config.toml
model = "image classifier"
dataset = "capsule endoscopy frames (Kvasir-Capsule)"
train_examples = 42238
image_size = 32
crop_scale_min = 0.7
horizontal_flip = true
translate = 0.12
color_jitter = 0.1
targets = ["finding"]
num_classes = 11
arch = "convnext"
isotropic = false
norm = "layernorm"
hidden_act = "gelu"
mlp_ratio = 4
inner_norm = false
moe = "top_k"
drop_path = 0.05
num_experts = 16
moe_every = 2
expert_mlp_ratio = 2
experts_per_token = 2
shared_expert = false
patch_size = [2, 2]
depths = [2, 4, 2]
widths = [64, 128, 256]
kernel_size = 7
label_smoothing = 0.05
loss = "cross_entropy"
residual_init = "zero_last"
optimizer = "muon"
muon_scale = "original"
learning_rate = 0.017
momentum = 0.9
nesterov = true
orthogonalizer = "polar_express"
adamw_lr_other_params = 0.0012
max_grad_norm = 0.5
ema_decay = 0.999
max_steps = 24700
batch_size = 256
epochs = 149.7
lr_schedule = "constant"
warmup_steps = 4940
weight_decay = 0.03
adamw_weight_decay_other_params = 0
Rows from block 5 of a small image classifier, named by matrix and row number. Rows with one number within an expert belong to one neuron, the router's apart. Each number is 128 + 24 x the weight over its row's rms, rounded and kept within 0 to 255. All counts start at 0. Numbers have three digits each. After the name is the row's rms in percent of the matrix's.
After each expert's rows are labels from the 100 images, of 14848, where the router gives the expert most weight on average: "responds to" is what is common among them. Only what is clearly more common there than usual is listed. The data: capsule endoscopy frames (Kvasir-Capsule). In brackets: how many of the 100.
# router: router (model.blocks.5.mlp.router.weight, 16x128, trained with AdamW), inputs 64-127
# up: expert up (model.blocks.5.mlp.up, 16x256x128), inputs 64-127
# down: expert down (model.blocks.5.mlp.down, 16x128x256, transposed), outputs 64-127

# expert 15
router.15 096:127133084174131138140142127073124095143116143120100122099102120101128130066139107133139140136133150148130114138119138087103083120171140130167116120125122130122128129137142096125116152121136120
up.28 067:105155163166084095147120135108135156136108114103127158132087109144152124126141139121178120156144134091094128109153128104127156116145123108119109129124117143129158168117133139170151113161105156
down.28 073:116116117118087113153148135125106121140151135150153095144138167102146166105136177134121129190113155128148154123121147155127099156148123102124107112130150074092165123124072152139123104122118086
up.29 141:169119125123132150160134165106100139108143127148111130151117111154135101153118142147176105101132169112145103133126091101117132134135135140127094112134117150071112170101118146084127114092131118
down.29 142:100108110132130108137104112195152093144077158105130114122114132133110142154085137116102140115125116116125150183169144171107121108150095079123157148119110098126117091081093126102150139132156143
up.30 079:128141157128159127115102149107086116085172138131107121129143124131148104167185157106091147142139143108140146098130153132136134144123100130116107126110098134110098129124111191098112125080074110
down.30 100:095128145123128110123130120132146108146157131070147099117161145122054136101134138144117127155059131093150124134140122113117111166164196129105152148119112120129151134138121099134127103099142117
up.31 122:117147090154146159102156160111138098142112134106133110093094115173110154145136079104133156116144130144119141135126096156108144142104135103095126145151143132129132121196148156150116122138149158
down.31 124:122136142133128115112114113149084147160139145170124137121134131156134106109125142123109115153176120087122185113111142146129113115144135117100133121098145180110144183136140112118141134097071123
up.32 094:142104091108127130107129116146100101112098144131113135110101144144141130164125103127137118140124155114131147096175177110131143114139106127160126108113150129081123127134153151200124125085118112
down.32 100:146101087168120115160124148117129144124128163140089115127115134107153151129118117096148089123098134135140160096123115129144165112127138135145135117112108083079141124166147123127158146156148131
up.33 095:132132162099127107104126120133126141122130118135180151143131128148124129135129084128142086140107142075129098114122115173113158137138152175148120158121133134107142160087123105152130144129098125
down.33 102:114164129097107119117115107131130111138091141115117090153161128098158118126129152100131118112107180097088102128105130153145132122105129142154133121154164117101152165140160131118166204140172122
up.34 075:146130166108153138134071134130140143122129110105096092155139127130127125139163078123114103102132168150129130142161126159117120098152139122123140148141150133142176081089133131088159134096132104
down.34 085:129140129103132153130123139155118161095160158078119113179105107175109120129144123152121141128103123151125128163130117094122128093115101075115121075154098131145162141143148114112129121124155183
up.35 075:141128165148113131165129121120109112130182119139135130107129141135121136158132160140189119070174127093153156072137128152123140114114097108113140149145130131139105125163085126129102084113110155
down.35 085:135101128147158089177125117152090134115098086103164156103144175128132125097122146172130082106136132115148204140143106097087143138162119092143118166120162165150118135138111120129142186139128148
up.36 188:128140118069101093136168108175115125114124115139124165140134109104107138163150187169143098143124141129134128136068118180137140086147117173110138131138153090127135060126119126122097131114124086
down.36 138:120161092129143145104121148101118138155079158132154159127105113073139089114091107123141139132143123181150098129072080148161155127169095148128139138149156119137122126111126082113127100139082135
up.37 116:170131150153130123144146158141120094153101110126120123173136137106144115147123127133193179103140170101123147111120114148112141137092095137133116107150102142078127161119126135094171112077140127
down.37 113:130139145127098144089106092080138098097106159141150127118113158135137103139083128111096143111109117102134147131093159177103141081145120124150161155105101125153149079089108163141071113138137150
up.38 158:110156158111096195109113127102116099121149144097135131126104116117147146136075108094135119110116135122145119110174124131143115118119097153109095135110105172143142163120111140118170118173132139
down.38 153:163131114102106149138122129112114118160163140147145105124141152114094123070135123127108139171177153166112140071184099124137115133130136124139159131165133112122118123163108095136122114117126126
responds to: finding: ileocecal valve (97)

# expert 7
router.7 096:147164134112150099166128157085144147163172116115126096121175133121148134140096179088125111078111131092174082142068147142116136137132126116159137107116168093124120137134134111152119085110127147
up.5 029:149139151128125112115136146163156083156123127121180133122147127143106129144125119160115143097129109157178149134088090149151095116180095146122118119206120153171112124120098113109097103143163112
down.5 039:126117137121087124134160131135132129150155139170161101120155121154162109112141135112152122117099112129142167153109165151166122184116111156121131141086123133176120096123132135155162138157080146
up.6 088:111113105084141107101121110117095147089143149142124153140128110124100130149122121158089158160090109110145074147152131148111160166136138164101087147127126100087147113138145160122144141130139141
down.6 108:096148155112150135100138144121122088116144133099149162091118114135109132121132135142147172151147090129136130132154130170136145146161147161081112096096114116120144121143138137127131110118130185
up.7 084:120140137166129110167126106127142100128114166099123115144121112112124150162158112130141119144141120100132105181124106137124076119128142123144105124107130170087149176151137133132147108116146109
down.7 099:128155140087149161158184157144138110107102106116076125114172126151138118131139119136080153121107119128135091170110113081161134101169118163129139146136125140133135114162151131121101085114168143
up.8 069:129129120158096133134152092126148125119139111145162149162091134088098124154140070124093160143155133147102146130132089188140116127106125139112123079145133146126125144166101117118138126137150128
down.8 080:168165163144087106110130166113139107108084132146138095151124155169149133084099117112103172125096123156108157127136129149100145179116106158095102141138141143139137136110102170170115123119126109
up.9 091:134075121101115145128124127118111126142150139128131100149133151126125200114163121145098127109114065151118145074093137128133086134101107131120096122182110158140095141114132105153079083106141134
down.9 102:101134155155123099095125123112117117133174134198156146135119117131152120138164124106151125162074145068139161158133119121094142142119179096126115138105105106156092112089126149142138171149096114
up.10 087:131147141146123087150101118120141110146097132116130124119155169110128130094125110145143123152113104082179121119122147131133149138173128143136126127110084180156135144128109133155113154119079109
down.10 105:145115114108133169146148091147099086182129156163116101119114124112106137155153127180077156124149114120135165137140162138131114182140115122109145128117157138172144131127167122113152106112109102
up.11 061:134071127158112119130114136101144092107114143099134096118121135142099132138102117119137167170155145137103143108124077133159145132093094174176116141145152106142140107085150149148150130122132124
down.11 075:120120099136111130128121101134170101175156126089124111076120118094140137105122141110115157112158133161121145096162112131164113120108165110092109104089158171128160146138143110116081125185156106
up.12 098:113134161152049202082096119134119115149088093124141131107143088165093137134118079136161078134131146142147101120161156145112116137183126126098146110114100164085122143131137139112108136139116165
down.12 115:115114146126166112147116137110162120163135100064092123176144108154157116116151175116151120118149152139131114187147172148164129145091095097128154177149119112144123112131104108129136146105144137
up.13 083:143085177122146112125133106124166155111132100153128151136122158096109109165141146125168099112141133139094134138155105170131165120162105148152170091108096150144170123100122138105069109141077162
down.13 107:139117143135134103147162129138130109131142132163093136129150156129133149080135121130135089090128094121097154143129181133113118165116134093132129163101143151135110112141083132144153129148134139
up.14 142:112132129149128136117123132073126180128093140102135128087125132119124130112120122130125133109147143164147162047100170140137094115126097138084090180123166115151116098122101138154150101107136174
down.14 126:121112126135116157107131123127180150133145143147100092121155076146129172121159114149147119111153124109174121121173094135127117103171136116119131158166090123080134103132134134101070127129118070
up.15 141:146116135160057124119099105134074178138141120137140118092135129106108138138151103107151122139149142123126139131123140126145147131084096132103160099136122144145117126134135100160128144134142134
down.15 127:131144189143154127136139104133090133106123128139106104143097111098144118087132105083153115104118124149165099154139135139115127142135133102118137097093114122092105128167133165191107127106128121
responds to: finding: reduced mucosal view (97)

# expert 11
router.11 098:138132164110104102117132098124131135067129130116146128160133153131093125140115118143114152145148115092111135133118131155143116116166147139115155110185158093127138127168059104143165144132083106
up.5 082:124129080148157167110132142126102071114137127158127158085150105143141100125109089124126135147120090137145108109181142133100146150134121149143144125138126145164113125104163100135145158172144156
down.5 088:123120098211107082118158097144128125110176168125133159083111133172133134086129145105141137135112116121108151137114170109135130147126097116111112145099130139142073091111146148115105149111111136
up.6 079:088099090143119153152132118154109114147117114109117145124102128121159105139151170105139125105162092128132157109150127122142100126098158168116128116109153161154094118185136099132095122113148111
down.6 095:123123107087099110130117149124142132089157139110103092104129083111123165178129107102136164178107084146124112101116127126149131123080106141167104133110144129141159111138115147152135129153106155
up.7 056:135121063163149120137152094133065100157153131132136096124122108109116120126123132142128152114149138151118120104133104120116138134131166158119136072089166120143097148120168108114141110113162145
down.7 070:086129116158098128166115140126118097124128100101121122087148129105117146142140111102103134152102118162137143113123140150127107147129128146142075105121142165099123127123163124120092085106146138
up.8 107:126107141102100149151088185168120090097132145095142131114139105157148118153132141145174085113115094145143058132130109117119147145122145149122127100122148131108113114113130150116146119089146133
down.8 109:185106122152142134133136111105111087125122162139115155127080180099106095103155089138123113068135122161143101151107129113119130125120172115135188132143099100128153125103130127131124150137126115
up.9 106:108144169112141133108133162116092104066116134136130114118102100135170141158125118142140161151144156177107129134163118147123147114132108116165112122141109154154162166134117107154083101098116105
down.9 120:066111155112148116142133133129128114164117136094120124162101147109145155156125143135177147162140128103155103098119100101133136174136139127097124138113131124134123141129102133117132086120138096
up.10 070:117168131133141118150134129059108133095138123078128135099111115111171143121124130140119114135138101158117144140152129119123118141114083159109142101157106154145124169146105177162094172109151110
down.10 094:137126191188103155152144126096116103171124145103075090143173120098138117161151142144123127116113095107106116133135147120124108143163146104116121137138123083135138123098147163115131150127096128
up.11 105:130161139123107169127114148123122102115129165129139128163083128152132139155145117117124126144137143124110145118159134117131162139124102167158139065110091120117164175073136099135138140135113143
down.11 115:116126111133130138120148108134128141096085152122119129125116136131127109158096096074139101092108149090135118155113103139101108141139148106109178146132109152190122114124145138113148111126120150
up.12 082:160068149144134134164143158119125071107161119107138135120135091113161124124128133084122141147063096101102137078119127113131112162140139107144150171121123182119113132147101128108105175119121128
down.12 108:127098132150121106162113138135182099125126148128101085125152139131102147123114158117157113135147097149101109067088150150147104137120155108102082174124136129133148119150124106112193196107145150
up.13 075:146109161147171152109109135067128105129110112133141127158170080154095102134110133118086089167142117112130084101158079118127137188133136128101161101103134097147107100131108145126132132093105118
down.13 087:154091131089129132167144119139133127117148105080151128135136134131137115113102106134106114140128140128136099156136169101150113096128156144129115113093168134129119147122073177134140100131111126
up.14 092:155114128152098119121153078113101138171089153142110131138126147112100096121150159159088140144121145165135142125115184168151136138137121151142138156096152151110145133129138107117163089140102097
down.14 096:156108129154140141152107172115153108155149125171110137107131137190114177122139100160104120157148148117134173121142129130111107153153081121159100101112131134114154125140131094122097116141178128
up.15 093:102145132064129132105149150152139099095142096122128148110112118096141096111167142089145105116152098125156100129132136123170115175101119108154096203111120084106147131116187140100114121086130160
down.15 109:116084110084119135120110155126137149137135124130154107124151123128127096079084107104136117150100147155134126100132101130165106129129156152140101186118179148093079134122150113102140127168142104
responds to: finding: reduced mucosal view (39)

# expert 8
router.8 097:128112092154134141147131091109068119119093120139134138090117115119188101154112148146092139124140151113116127143163073142147128131125126151097119157146104139149130159127120110125107120140136092
up.28 082:120116124146101115134152102115094182159135132151103158143131145130086111156107129129112122090085102093157153130167142115106134096139146136171160083147153110135108121150097140105118161115142157
down.28 085:128096147116145155155103158136148136126119123156134152166110160140090153147135148126132130100125154134155132106130082133092123134126087115121103153119106121112155120152086138101097131105138102
up.29 085:141107133110131108114097139174108140149133169147154078104094118165078127090134135126121110094107172109142125125134167132126100163137132127145144147097131124118127118131133092116133132125136125
down.29 093:110145083099122130140095122096121135125167129119104150141152131167179097140164113129117103109134133098175155145132118115158119100154098142123135150120116121179157136139105124149122163146144120
up.30 080:059101147129137139135115086120159145122150110093155133113102141144101173129118151131156137166185142121126121105167123150123159155115109101160109127116147093117112101117129108136124137094147101
down.30 093:092143109146150160130135129112128125108116158170111116137153106130091138123176147119159121084126155168104113146137157102145095104153140114144138148186167110101119151123101156166101172105101126
up.31 043:103107144157157077126122137091127128121111141105114139081096106179134089159145091110181152159104141148099118104130161094108159100137175103170133159166152137096148164143135093154128146102129156
down.31 053:130135116108150167155111152176109124112096092141130143156109133118159114211187124127149090104132115093126103152119089103150151103111111095153092105154104081124139097130128117153116102132143103
up.32 123:124118162134120159172130121147117178128169079153139108163155161117081130129106109084131091149170132111147146107176103162158141166136109100094141122142176132143106130129124138112112112132124140
down.32 123:152159110109117123132100121117114166139162148123104163117140116111076116115157110152111146168167145095126120123189128160126081083139102141141140144125126119123099117116101106086137112128144086
up.33 109:160134152089090131124104131099156143120112119087128169116119136099143169134135130086144113117145103104102136094104098129143161179103154133179092100128128160085149117149117088162140145101154120
down.33 114:121153117112159091174109119076126114115148129155097128187135073160099130118119119093138118103122112109131102148144112141121123123149149131100103152128110119082083122178171171118127119115137166
up.34 053:150152136123154126121121121164145114099132156089136155094159167143150158100125145119122115153154144150163119111105108101121112111118091100123151101155132135155146110125139127152126147133100144
down.34 064:124128121125147110096094099132137136135186130099111131096149163106138128087096114107129122149129126131112106172113083152162171137104221096123161131130117156144119106140100136146117092142144128
up.35 110:116145114119114105116099150187100081108125189121153141096087136133136173125135081125145125137109106136112102179072142100130135145133120144131087140104142124111128155133126122128127146144144102
down.35 107:104109126065145147120145131145131162097121122132133137134111176132149162133127139132124131179137134140144126123149169124179078131162123100070107169136100100139124080145123161105105135138120088
up.36 093:142162088117143129106126122138156078137151134116125103172123103125147179106165113169165114134110119151126115121091139105138113131159093179111145153148123126096149120176126151149136118119123098
down.36 101:153141106137116118154124133155165148095087081149114106140113131124103136114068130143161115137130128129118120124119158159169112149176142112127098142117135127105122094174099124104098083137125102
up.37 069:111130126090132145125112151157163127128129113137113134131122109108129118130130169117124085139101110155092130130126104137132158111154102088130122131112135102106134137075122128126179111117064147
down.37 087:132134128129123160139117094160114177133128131100101151181101131125133116151125199112146130158126094129141081118108100140142104142170130144117187115146138134143140113116128115126067168140158139
up.38 097:120103158084123156108128108121153058125144133102138114109138130102126115097152153147163160123104116125109111165142131150128133122154096131180128149153100103138109154155065140152120130150110187
down.38 100:088117135144160156120085134173123164152106144146128137175121117179142162179123096108133129131138128098142124159130097138155167125116158129107147138166110090126113120157120162166121111133134096
responds to: finding: pylorus (42)

# expert 13
router.13 096:143135164118150107157102138148110121136129151127115125146143102144157157107122060105109128119104132160125128131167158096147154167113119098148148135096092137117151173143148112102122219140139177
up.19 057:172176143139084118164148140173153148135123141122112061090117123097141159122110135109118142092177128069153154117114147135130112117108114127105110134124112161141151128136122151113148120088118123
down.19 067:132120141123110119131110116190119137122137105100143148172130124120108120111136113110074139158132155140110119117151120149109134108204118089129118096123138169127112154136124130146125132121103106
up.20 114:124125128111155103120136182101129143110159148129143137109111117123108097122144156127102153108156141098078109120099096112099086114084149159149134159114144088135148132135136102161129151123190148
down.20 123:154155116137090121181125130154107146166120153161091149093106121155102123097148147180171073085166117067112121095148123142109148103158158122109123132140098113115148098145164110134135134127156155
up.21 040:168108119143131090130150114132171166145116150166137108124099123146134134125116128166161132125091128108125153144173099082129120092083179118122152156103128081129117139150086119197173083125122138
down.21 045:115162113134106157120138120151100082129131143123109163143092149177130129075143084083148126084137107134117127139085143111138119158091121168116109127133116131155152162087109144142150105125118147
up.22 094:150094167102124166118150157110111080135138137156118116157150112081086079140114103167144153167109172131099151129127142122090134124151127123173110106159123134081077139129165145139081108147176085
down.22 092:126130113129122136161095137141159146099100147134140144153161108117150128167125141154123123169114108191111122114047176119111117129141138104096126083119122146106129131098111100168138125101134146
up.23 110:146165138112086151189140183121156100134156151151135158142118117155098123141089120115073173099157125123142125143085122178135138118136146126127157134117138140100168133113133100116097141145118098
down.23 114:135085084092177125131137096152117109122118115118099126136118138129133088116151147131140141094117135168159103124144139108146135183177057164139150118102123085136189106102133138124128144124170156
up.24 077:087128121130116121122122118125170109154118165129157137135121137152118110103098139120100157129129111137137117145090119127128125103108168106102122091123096109140116096098161114132112113133152088
down.24 084:120116108122158085148127082128125149126182145110114148106135138115115110139156139131126118076127144134142120134123129157126127108117086124148105149136214097112172108128153123121126108147162148
up.25 079:142145111124141122107102129099139115156130100108155106148137169107121129119123161116121129092158121097111126169116118180131104118171105137092177116166111095167147169101069132154125104173108103
down.25 093:109124128133149136154123115159143127132122115154147050113120163126129178151139168125088142136104107080111090146127129105141134129118157095125140143106122131156085116123114123133124128147128086
up.26 116:137141107118116126128105162124122130147116136169134142157119170165119151067162166090158112154126102164151120113103125142127150119127099139131148155089107072132107103142127153144141050127145165
down.26 108:142155121132099100162113162127124129086080133132150171110100132104152168101135124151106133128139166105171128154115098124128157100119159101124102161151128124127131150138129103136136097155110170
up.27 081:082145128128128126124154139184131152098129084144131115122148136117134144110115178142119099155119159088091126133115145132161151138135072168097128100115116091132121158142157120118125129126180106
down.27 096:143153137109144147138123126115122123129132114124123120066144134113155142096093127106119144146162127139120155114143103194114101132189120143160107150131164143130123079106156155101147062124132117
up.28 111:153163092131111142169138141125104137118101128119119124066099129092154107173111094127117139105147103123132158118114092197084115180108136137157114127087092136100106149116124139139150127115135142
down.28 108:121104108110139127132116146166103157110152146116170134152155140156106110148126109163134149109105126157122153143145105098139113122109096110145097188157115139147172122164097163098103113108139118
up.29 107:077109141113134139101135159155129191145133125135125121084098097112145156108085126164158159141099130136112148149118138151114103107093129130099147100127100133113123116132108110141143121133173128
down.29 108:123131134104105137148100118156179082107157106148095097123107113155140116111130160163121112112115147128121095122103117095111106125132096150098099095129152163165137136141115173116119115157157149
responds to: finding: ileocecal valve (49); finding: reduced mucosal view (43)

# expert 1
router.1 100:119104133124154158141129121162123160169110143135102081186171156158109125107124082125155156101085134163121111137128142128117108158128117110160101089111128110107137160104148123077166124134111186
up.5 057:104130138127184144159117118162164083133154105144125147126104136109118111187138167132129091129137100122088113105143163109111117135139138105120144152172158148149091133145143123159141110145134129
down.5 066:132197141169096095168146182127100140130106106126170144107120161137090152153144125151137134092121133133122126161094153123100135107139077137097117145096137142138158118094127130159128111118145139
up.6 115:116112130163103147128157086164076102147097159123167106116089047089144116160121115147138141100153115112134134146166099148132093076168165126155145144086087148162164130151138101113111167132116096
down.6 111:116160156127174126119145123157101125134146153165087174150134147144112127120092172147099104120124085143159132118111133141130109117133096100152097120138146123119160116086148136121138155145160172
up.7 053:119135111136134128129115097177114131121158114128141157141125147153133104099141139116120132174140137109121104106126159117139078156151080133160125118126142136133155106158133105163144158128191125
down.7 066:129091141096137134132174114093104106117109139123135099195135084128176120128116136175094138118127115096129088128130078155124157162140101167120113140106100145092150162113134138175117103121128142
up.8 091:086133136147141134142140102073179178135118153151098162122109105079114164171157098094123128146139116100105144098149128131110131140096138112176150117170152145086130143112138159154134128182135130
down.8 101:121139118131166135111161083097120134127115136100163125095176157143107126127129129153121107140128094132144158140119132104109111100155070154169165162068147166104138082151138100137126144116127137
up.9 084:106119153192141115127156142139170134098110136156127143129125112125147081122115144148163156174131162160113117114149154117154127088086150123138134087131098095112144121128107094116106124100147131
down.9 093:132139131099154128094127127106111143135129128170106159118093125173147115096142158173076167130105125133139155109130182097119115108079104098125134125139139134074085163158144117167120122142173110
up.10 085:180156142065151079090156149131137122121137143157167117097121089072135152126101120113142101122124125089119142156100124078167169092111149136145095113171140151126165113106152077132122129195097113
down.10 100:146096109094111142173088125103145101145132156120109160131168172108127125140144103134156118079127084135094121100113113109141142136127158139080156110170143128150139132179098123118107108131127130
up.11 087:100136162120124135158111148118139073136128147121143100111126082127087107133130120086124157164122120116076088129103110145089120128151150119116112126116139173133111100159147114128118142137206111
down.11 090:146172134136156124150138139133124103110087161112163099086099156123131089119155135108102135131127132137116167126155116105140118123107103140148145136092136116144163112090091096099132103079103138
up.12 161:130129144141124138107119155127123125114137074150121149149119112127148102176115099070120147134165127143116135137126142148202140151113121125132133166151163173122128133138112127128100146102131092
down.12 136:147154074129157114160097137125138142120118126146124152115153132100150126139145132114124098089102146181115145151104097133116170117091116130103160163113165127106102149143122074153131111161113149
up.13 090:145112120122134123173106136161128137093153117134119093126116166139072140136124168155115159102105108119096144151144085170127141124150081159127140131141115108166167126087137128126099130132158146
down.13 089:113112116139129168101090170093101137138127156158145120114153184128126140116113130134172113117194131117128101156136152160136097115110148140124137142120103149142107097091124136104092170074114120
up.14 172:137174130128158129135135157129140128097147114132173163144123130144105116104119121164161114103118103098111125153140110161140124141136113134156093095123120141105101134118120109097124110178102112
down.14 134:121169093110101134160089149133151118119082128134102081106097089150158116102132163178154146132121142150115129129108140137134140136137139121153148150130132160094140126118130119127134166129111155
up.15 080:137107159121109089120124167148142073105099131140163136118137120145123104190128158160124120126137133114163125140148129104139106137080097083104120114139160129122110118095150152138136117115123111
down.15 087:144093130149125097048161118153123145159133121107167115112133127140162128137099123163124102139105111125136140153137071154135105112123104146112090090159168143141143136115124140170122097140075109
responds to: finding: reduced mucosal view (31)

# expert 3
router.3 109:180117105133120110150103118130138115122093106105144143124084079103118164106146168123123128167093124136133151095096104166133111133133131107111114118172145111157105087118122161135079161118106108
up.28 105:133162166165152110122101105123103111127139128093099192116120139091105103120159120115117122083115135108175130107116149155130139169135139148110103110102148162150130156068112161126097106139101094
down.28 128:132157145127150144116141174143107138146164097177109151164164141099141171144134097110105110092170140134105129107120139106117087161121158089093130110147138134101134143128163175157106126125111115
up.29 058:133096155109132102150165128155109127097100111127174109149137102122169121139106131099147105120117140126093129148137125124120125122133174123120089139145152124107163150150142125116136090169139193
down.29 078:139155165089104106125119117116126134137123080102113114185140136159119129125140101109117127107161170177077143074108138130076151124117113114151139152132138122079163128108140098122119140168144122
up.30 072:138117111093158144175137160114126129131128124156114125116121119136106133130108079118096129135082112099108171085124115141085116123121136069131136171123144144123135136119154146123137131106129103
down.30 086:104123117125143128176091115111088089148112117126149118122170162120103129121101110138133153130176127135074119131164126146128126127118121126171133083102149084094076132174146098119126114122163174
up.31 102:130167149141133096107142129128095115140087121118096107141094093099110117144139115133134143095157145115113111133129126156125131128127122107135096131157093152169108138169138169130103130158062147
down.31 110:170116093121164109116136145149138121091144141132117121154143136143140098133144166114110132127113118139077132090090168108127136135133125123157120097102073191100103145132140137150158138129125161
up.32 117:101145140149120107145085124083143132133129158101133133173171173172167152089094127116149183118095130130143127137099121130120138098113110103129131132102148095155108154157075146136085135130149170
down.32 110:148118117139110105190081118161122121114160133089098105144114160150161167125084115149124139119112165128135148095099111109156119133138141102145155123145160111149139105097141153150149144119118085
up.33 088:092166126126146137145125126167116135091132145144136126131124134137125093131132118116122155119092106095099121106104118089124118122116161112162090075135111159097119145121143128108143068183179085
down.33 094:061114126117091112126088128153129126123108098132161111104113112075150114131108129115121119119131124163100151145179075119152127123110141105124109165114107133141137134096148139124173109133125106
up.34 111:100145107129169139111100115128079128148106132141185150101089129168166164094128129144156177111116132128103164176096131105101155141137107114101195122076135135113105136172136115121134134100144113
down.34 120:094127105094134184162162128131172135147117106144171121132140129151104117132105112102094142121179109096161121157161123121149117098113118110151087123120144187117129084141109115093142097190139119
up.35 090:145161140092137138141129151118114103165122176122136139121141134142135118138089107120125142147141126074114142103153138127130159110114132085142092102164115119115117161114166102108120113128160152
down.35 082:125131133158106132118141117116169114144131107130118126116131117109128113082123109158136098126138094165105132113093105127156118162116110103134127149133119094164112129108085170143132131125213107
up.36 104:117157143124123134109157096121143138097139111120175107134132110123136151120099151133138143152117101148089168131153129172115139144138058113113144168124143127113108165140155147138164112111136152
down.36 112:145118110128109147158100147106157127169104140154152146140148095128119105084136114101116180134131133148113102116163134114088172110098105135115110168110169146160151085161116085149097118123181149
up.37 077:095111137117143098184139081152133119121153121131188102134119151170138128122137131101185134118123134137112154161165141134157145109126109136150154071120154133161125115148124104094143089139135137
down.37 093:113103122138139159155151127149130120102127195104133148111143125136135116188134122129114143137146115154110136101116136102087108116139107124160134164158139164133163100112159097087142131172157115
up.38 088:160155146116135088133126136161125165139147153143083120116052109126123115102126084134130174126122134126145119144114095125156106132139135151101127126130151178147134146108107116124080103119158113
down.38 110:156119097104119126126129125139130141130149152125093137096129155107102193108154111152083145100161104116062085137120135099150116115101122104138132158100134170137169140131146142151121123138093111
responds to: finding: erosion (25)

# expert 10
router.10 100:122117077162097129121143130168160162161162144104101115136102121160133099097106124087164109124107129142152154141130136095130121173102133168139107142160130125126163143086138136145111150102124123
up.5 083:134173089119116136137099128122144122119192142119131153088077134131135140098156139133109156142133154121156142126107120193131087114091144102136159101093121141143089140139095137108134139117154122
down.5 092:166096128127104105132080188147169139155143121074143101131154106145113111101097159094141051118115127128106148123156135151150156112107154163119159125131125122125113167133175133145145105154082100
up.6 058:141161152115110132145132128153115098107105180146126095127097131071071124130114139163136137104092078094150126113106150135138107093124121107117139152125167166123146141124071147094152156141102113
down.6 075:114093157114154073101171139137106133099108154084143117115167149121115121089157150110152129153124148123171106145110105073149107091129117135161151088141153131138110129134159108143129142111194102
up.7 091:133142110117076123158113144073074150119161126112106096120120090085144073147123141138121126112139138146138086133153161127161132149155138094161115119114156209145137156113171152106160117126122130
down.7 098:104112144118111067097143150079153142144126147163098116129093155111106116184153129161119149127140097171097156123132103053104141120145144135137100114106146127149143154134105132145120096150163138
up.8 148:101147161169131094120106121141109138145111108118143134168141095122077135110112122138115149118140151119171096093107113165172109141167123123162117105166121117162137107114119116137083133169160096
down.8 103:139130122115162118117130117116167121099110097089137135136092118107120142157115123155118102134095107154163160122100139172150147103122086140134102169147182096115155145127120100126118088150149107
up.9 106:099167167076105150104103163112142114082126147151145136122163152120115105162089164170137117100105104131141115162079134135112097138170137106103161104104110140147153110137152101126090131128134105
down.9 097:148115145134129149108150153150088163143125136163112115089103088118139146159089156121150151114135134089082116111099108154133124099129159093124101126148131123140084149141161138147130131147066093
up.10 114:131093145102140127118156127110164143142145122067152146128123133105114096162097125140104093138139098107140121162114146173140149108109121109132137129100142114160072093122107145188116123106142128
down.10 119:088112120150113130147112146149148142132115127142175130137098127130126142102134098123103151091127157146091108175161136163130159098084135101095130134135088141147147083127119152116117120117152115
up.11 070:139154166131125137108131096134065101113129138139115120114119150139130122152124155128119123079141133174122125160180109099125162152128107148101155142145100211121140139158098145140069126108153133
down.11 077:125077127180107094112105130098122150165133159117101150148129131160114144152139093127132124107110126167081103155145132138138203123161105162126122183154112156139127114097085121124137131126136118
up.12 083:155130128145097186177168161109119113153133139125130131105114159170116124159098108156118152126102133119113132106142120132138134094110098138138135152136116152112144112171113077147128133160114135
down.12 106:106155187107103100136129121140104151095099161088108127134164124179169141115160165144102104172053099132112090114155155107114155132117153148132152117122124114139125125091171096153117124108165113
up.13 116:108098138115145124143111141171119083118133118118134097155105111206106118150134130138131170140150113157169142111140167108115124124095121152117136105172150128145087128126162148123129104127109110
down.13 116:125166041122153136121139159141124112144122145147150158072132126108089105132133113125183129105093135170133120144153085144091100135092144144144161135156134119138091134131165083072145139121092146
up.14 127:116159146132077117113102142148122167158120144140123119109156167099111138163137112121159164102146078134132123104108144112102138142121132124138157140105088138133120102126073146093109130110101110
down.14 111:113119155155127167108110125119167141155125161161151111096149136120057101089117122114139118149177066116129106141080146144139163104150160151095138126156112121140131101113147110104106149144110104
up.15 085:120108118093160102136142126112121183139136153125110112144144117153106093155101147118124146110125118120137149133144134092128144096138156110143132133149136149071101123105105132157118120154115191
down.15 094:117135131164139144086077151124121104169141134125127100146128122142117111143150083144091112105131174158113133141148158119127126093128158164150119093117142128072139146070101137140154123131139107
responds to: finding: ileocecal valve (57)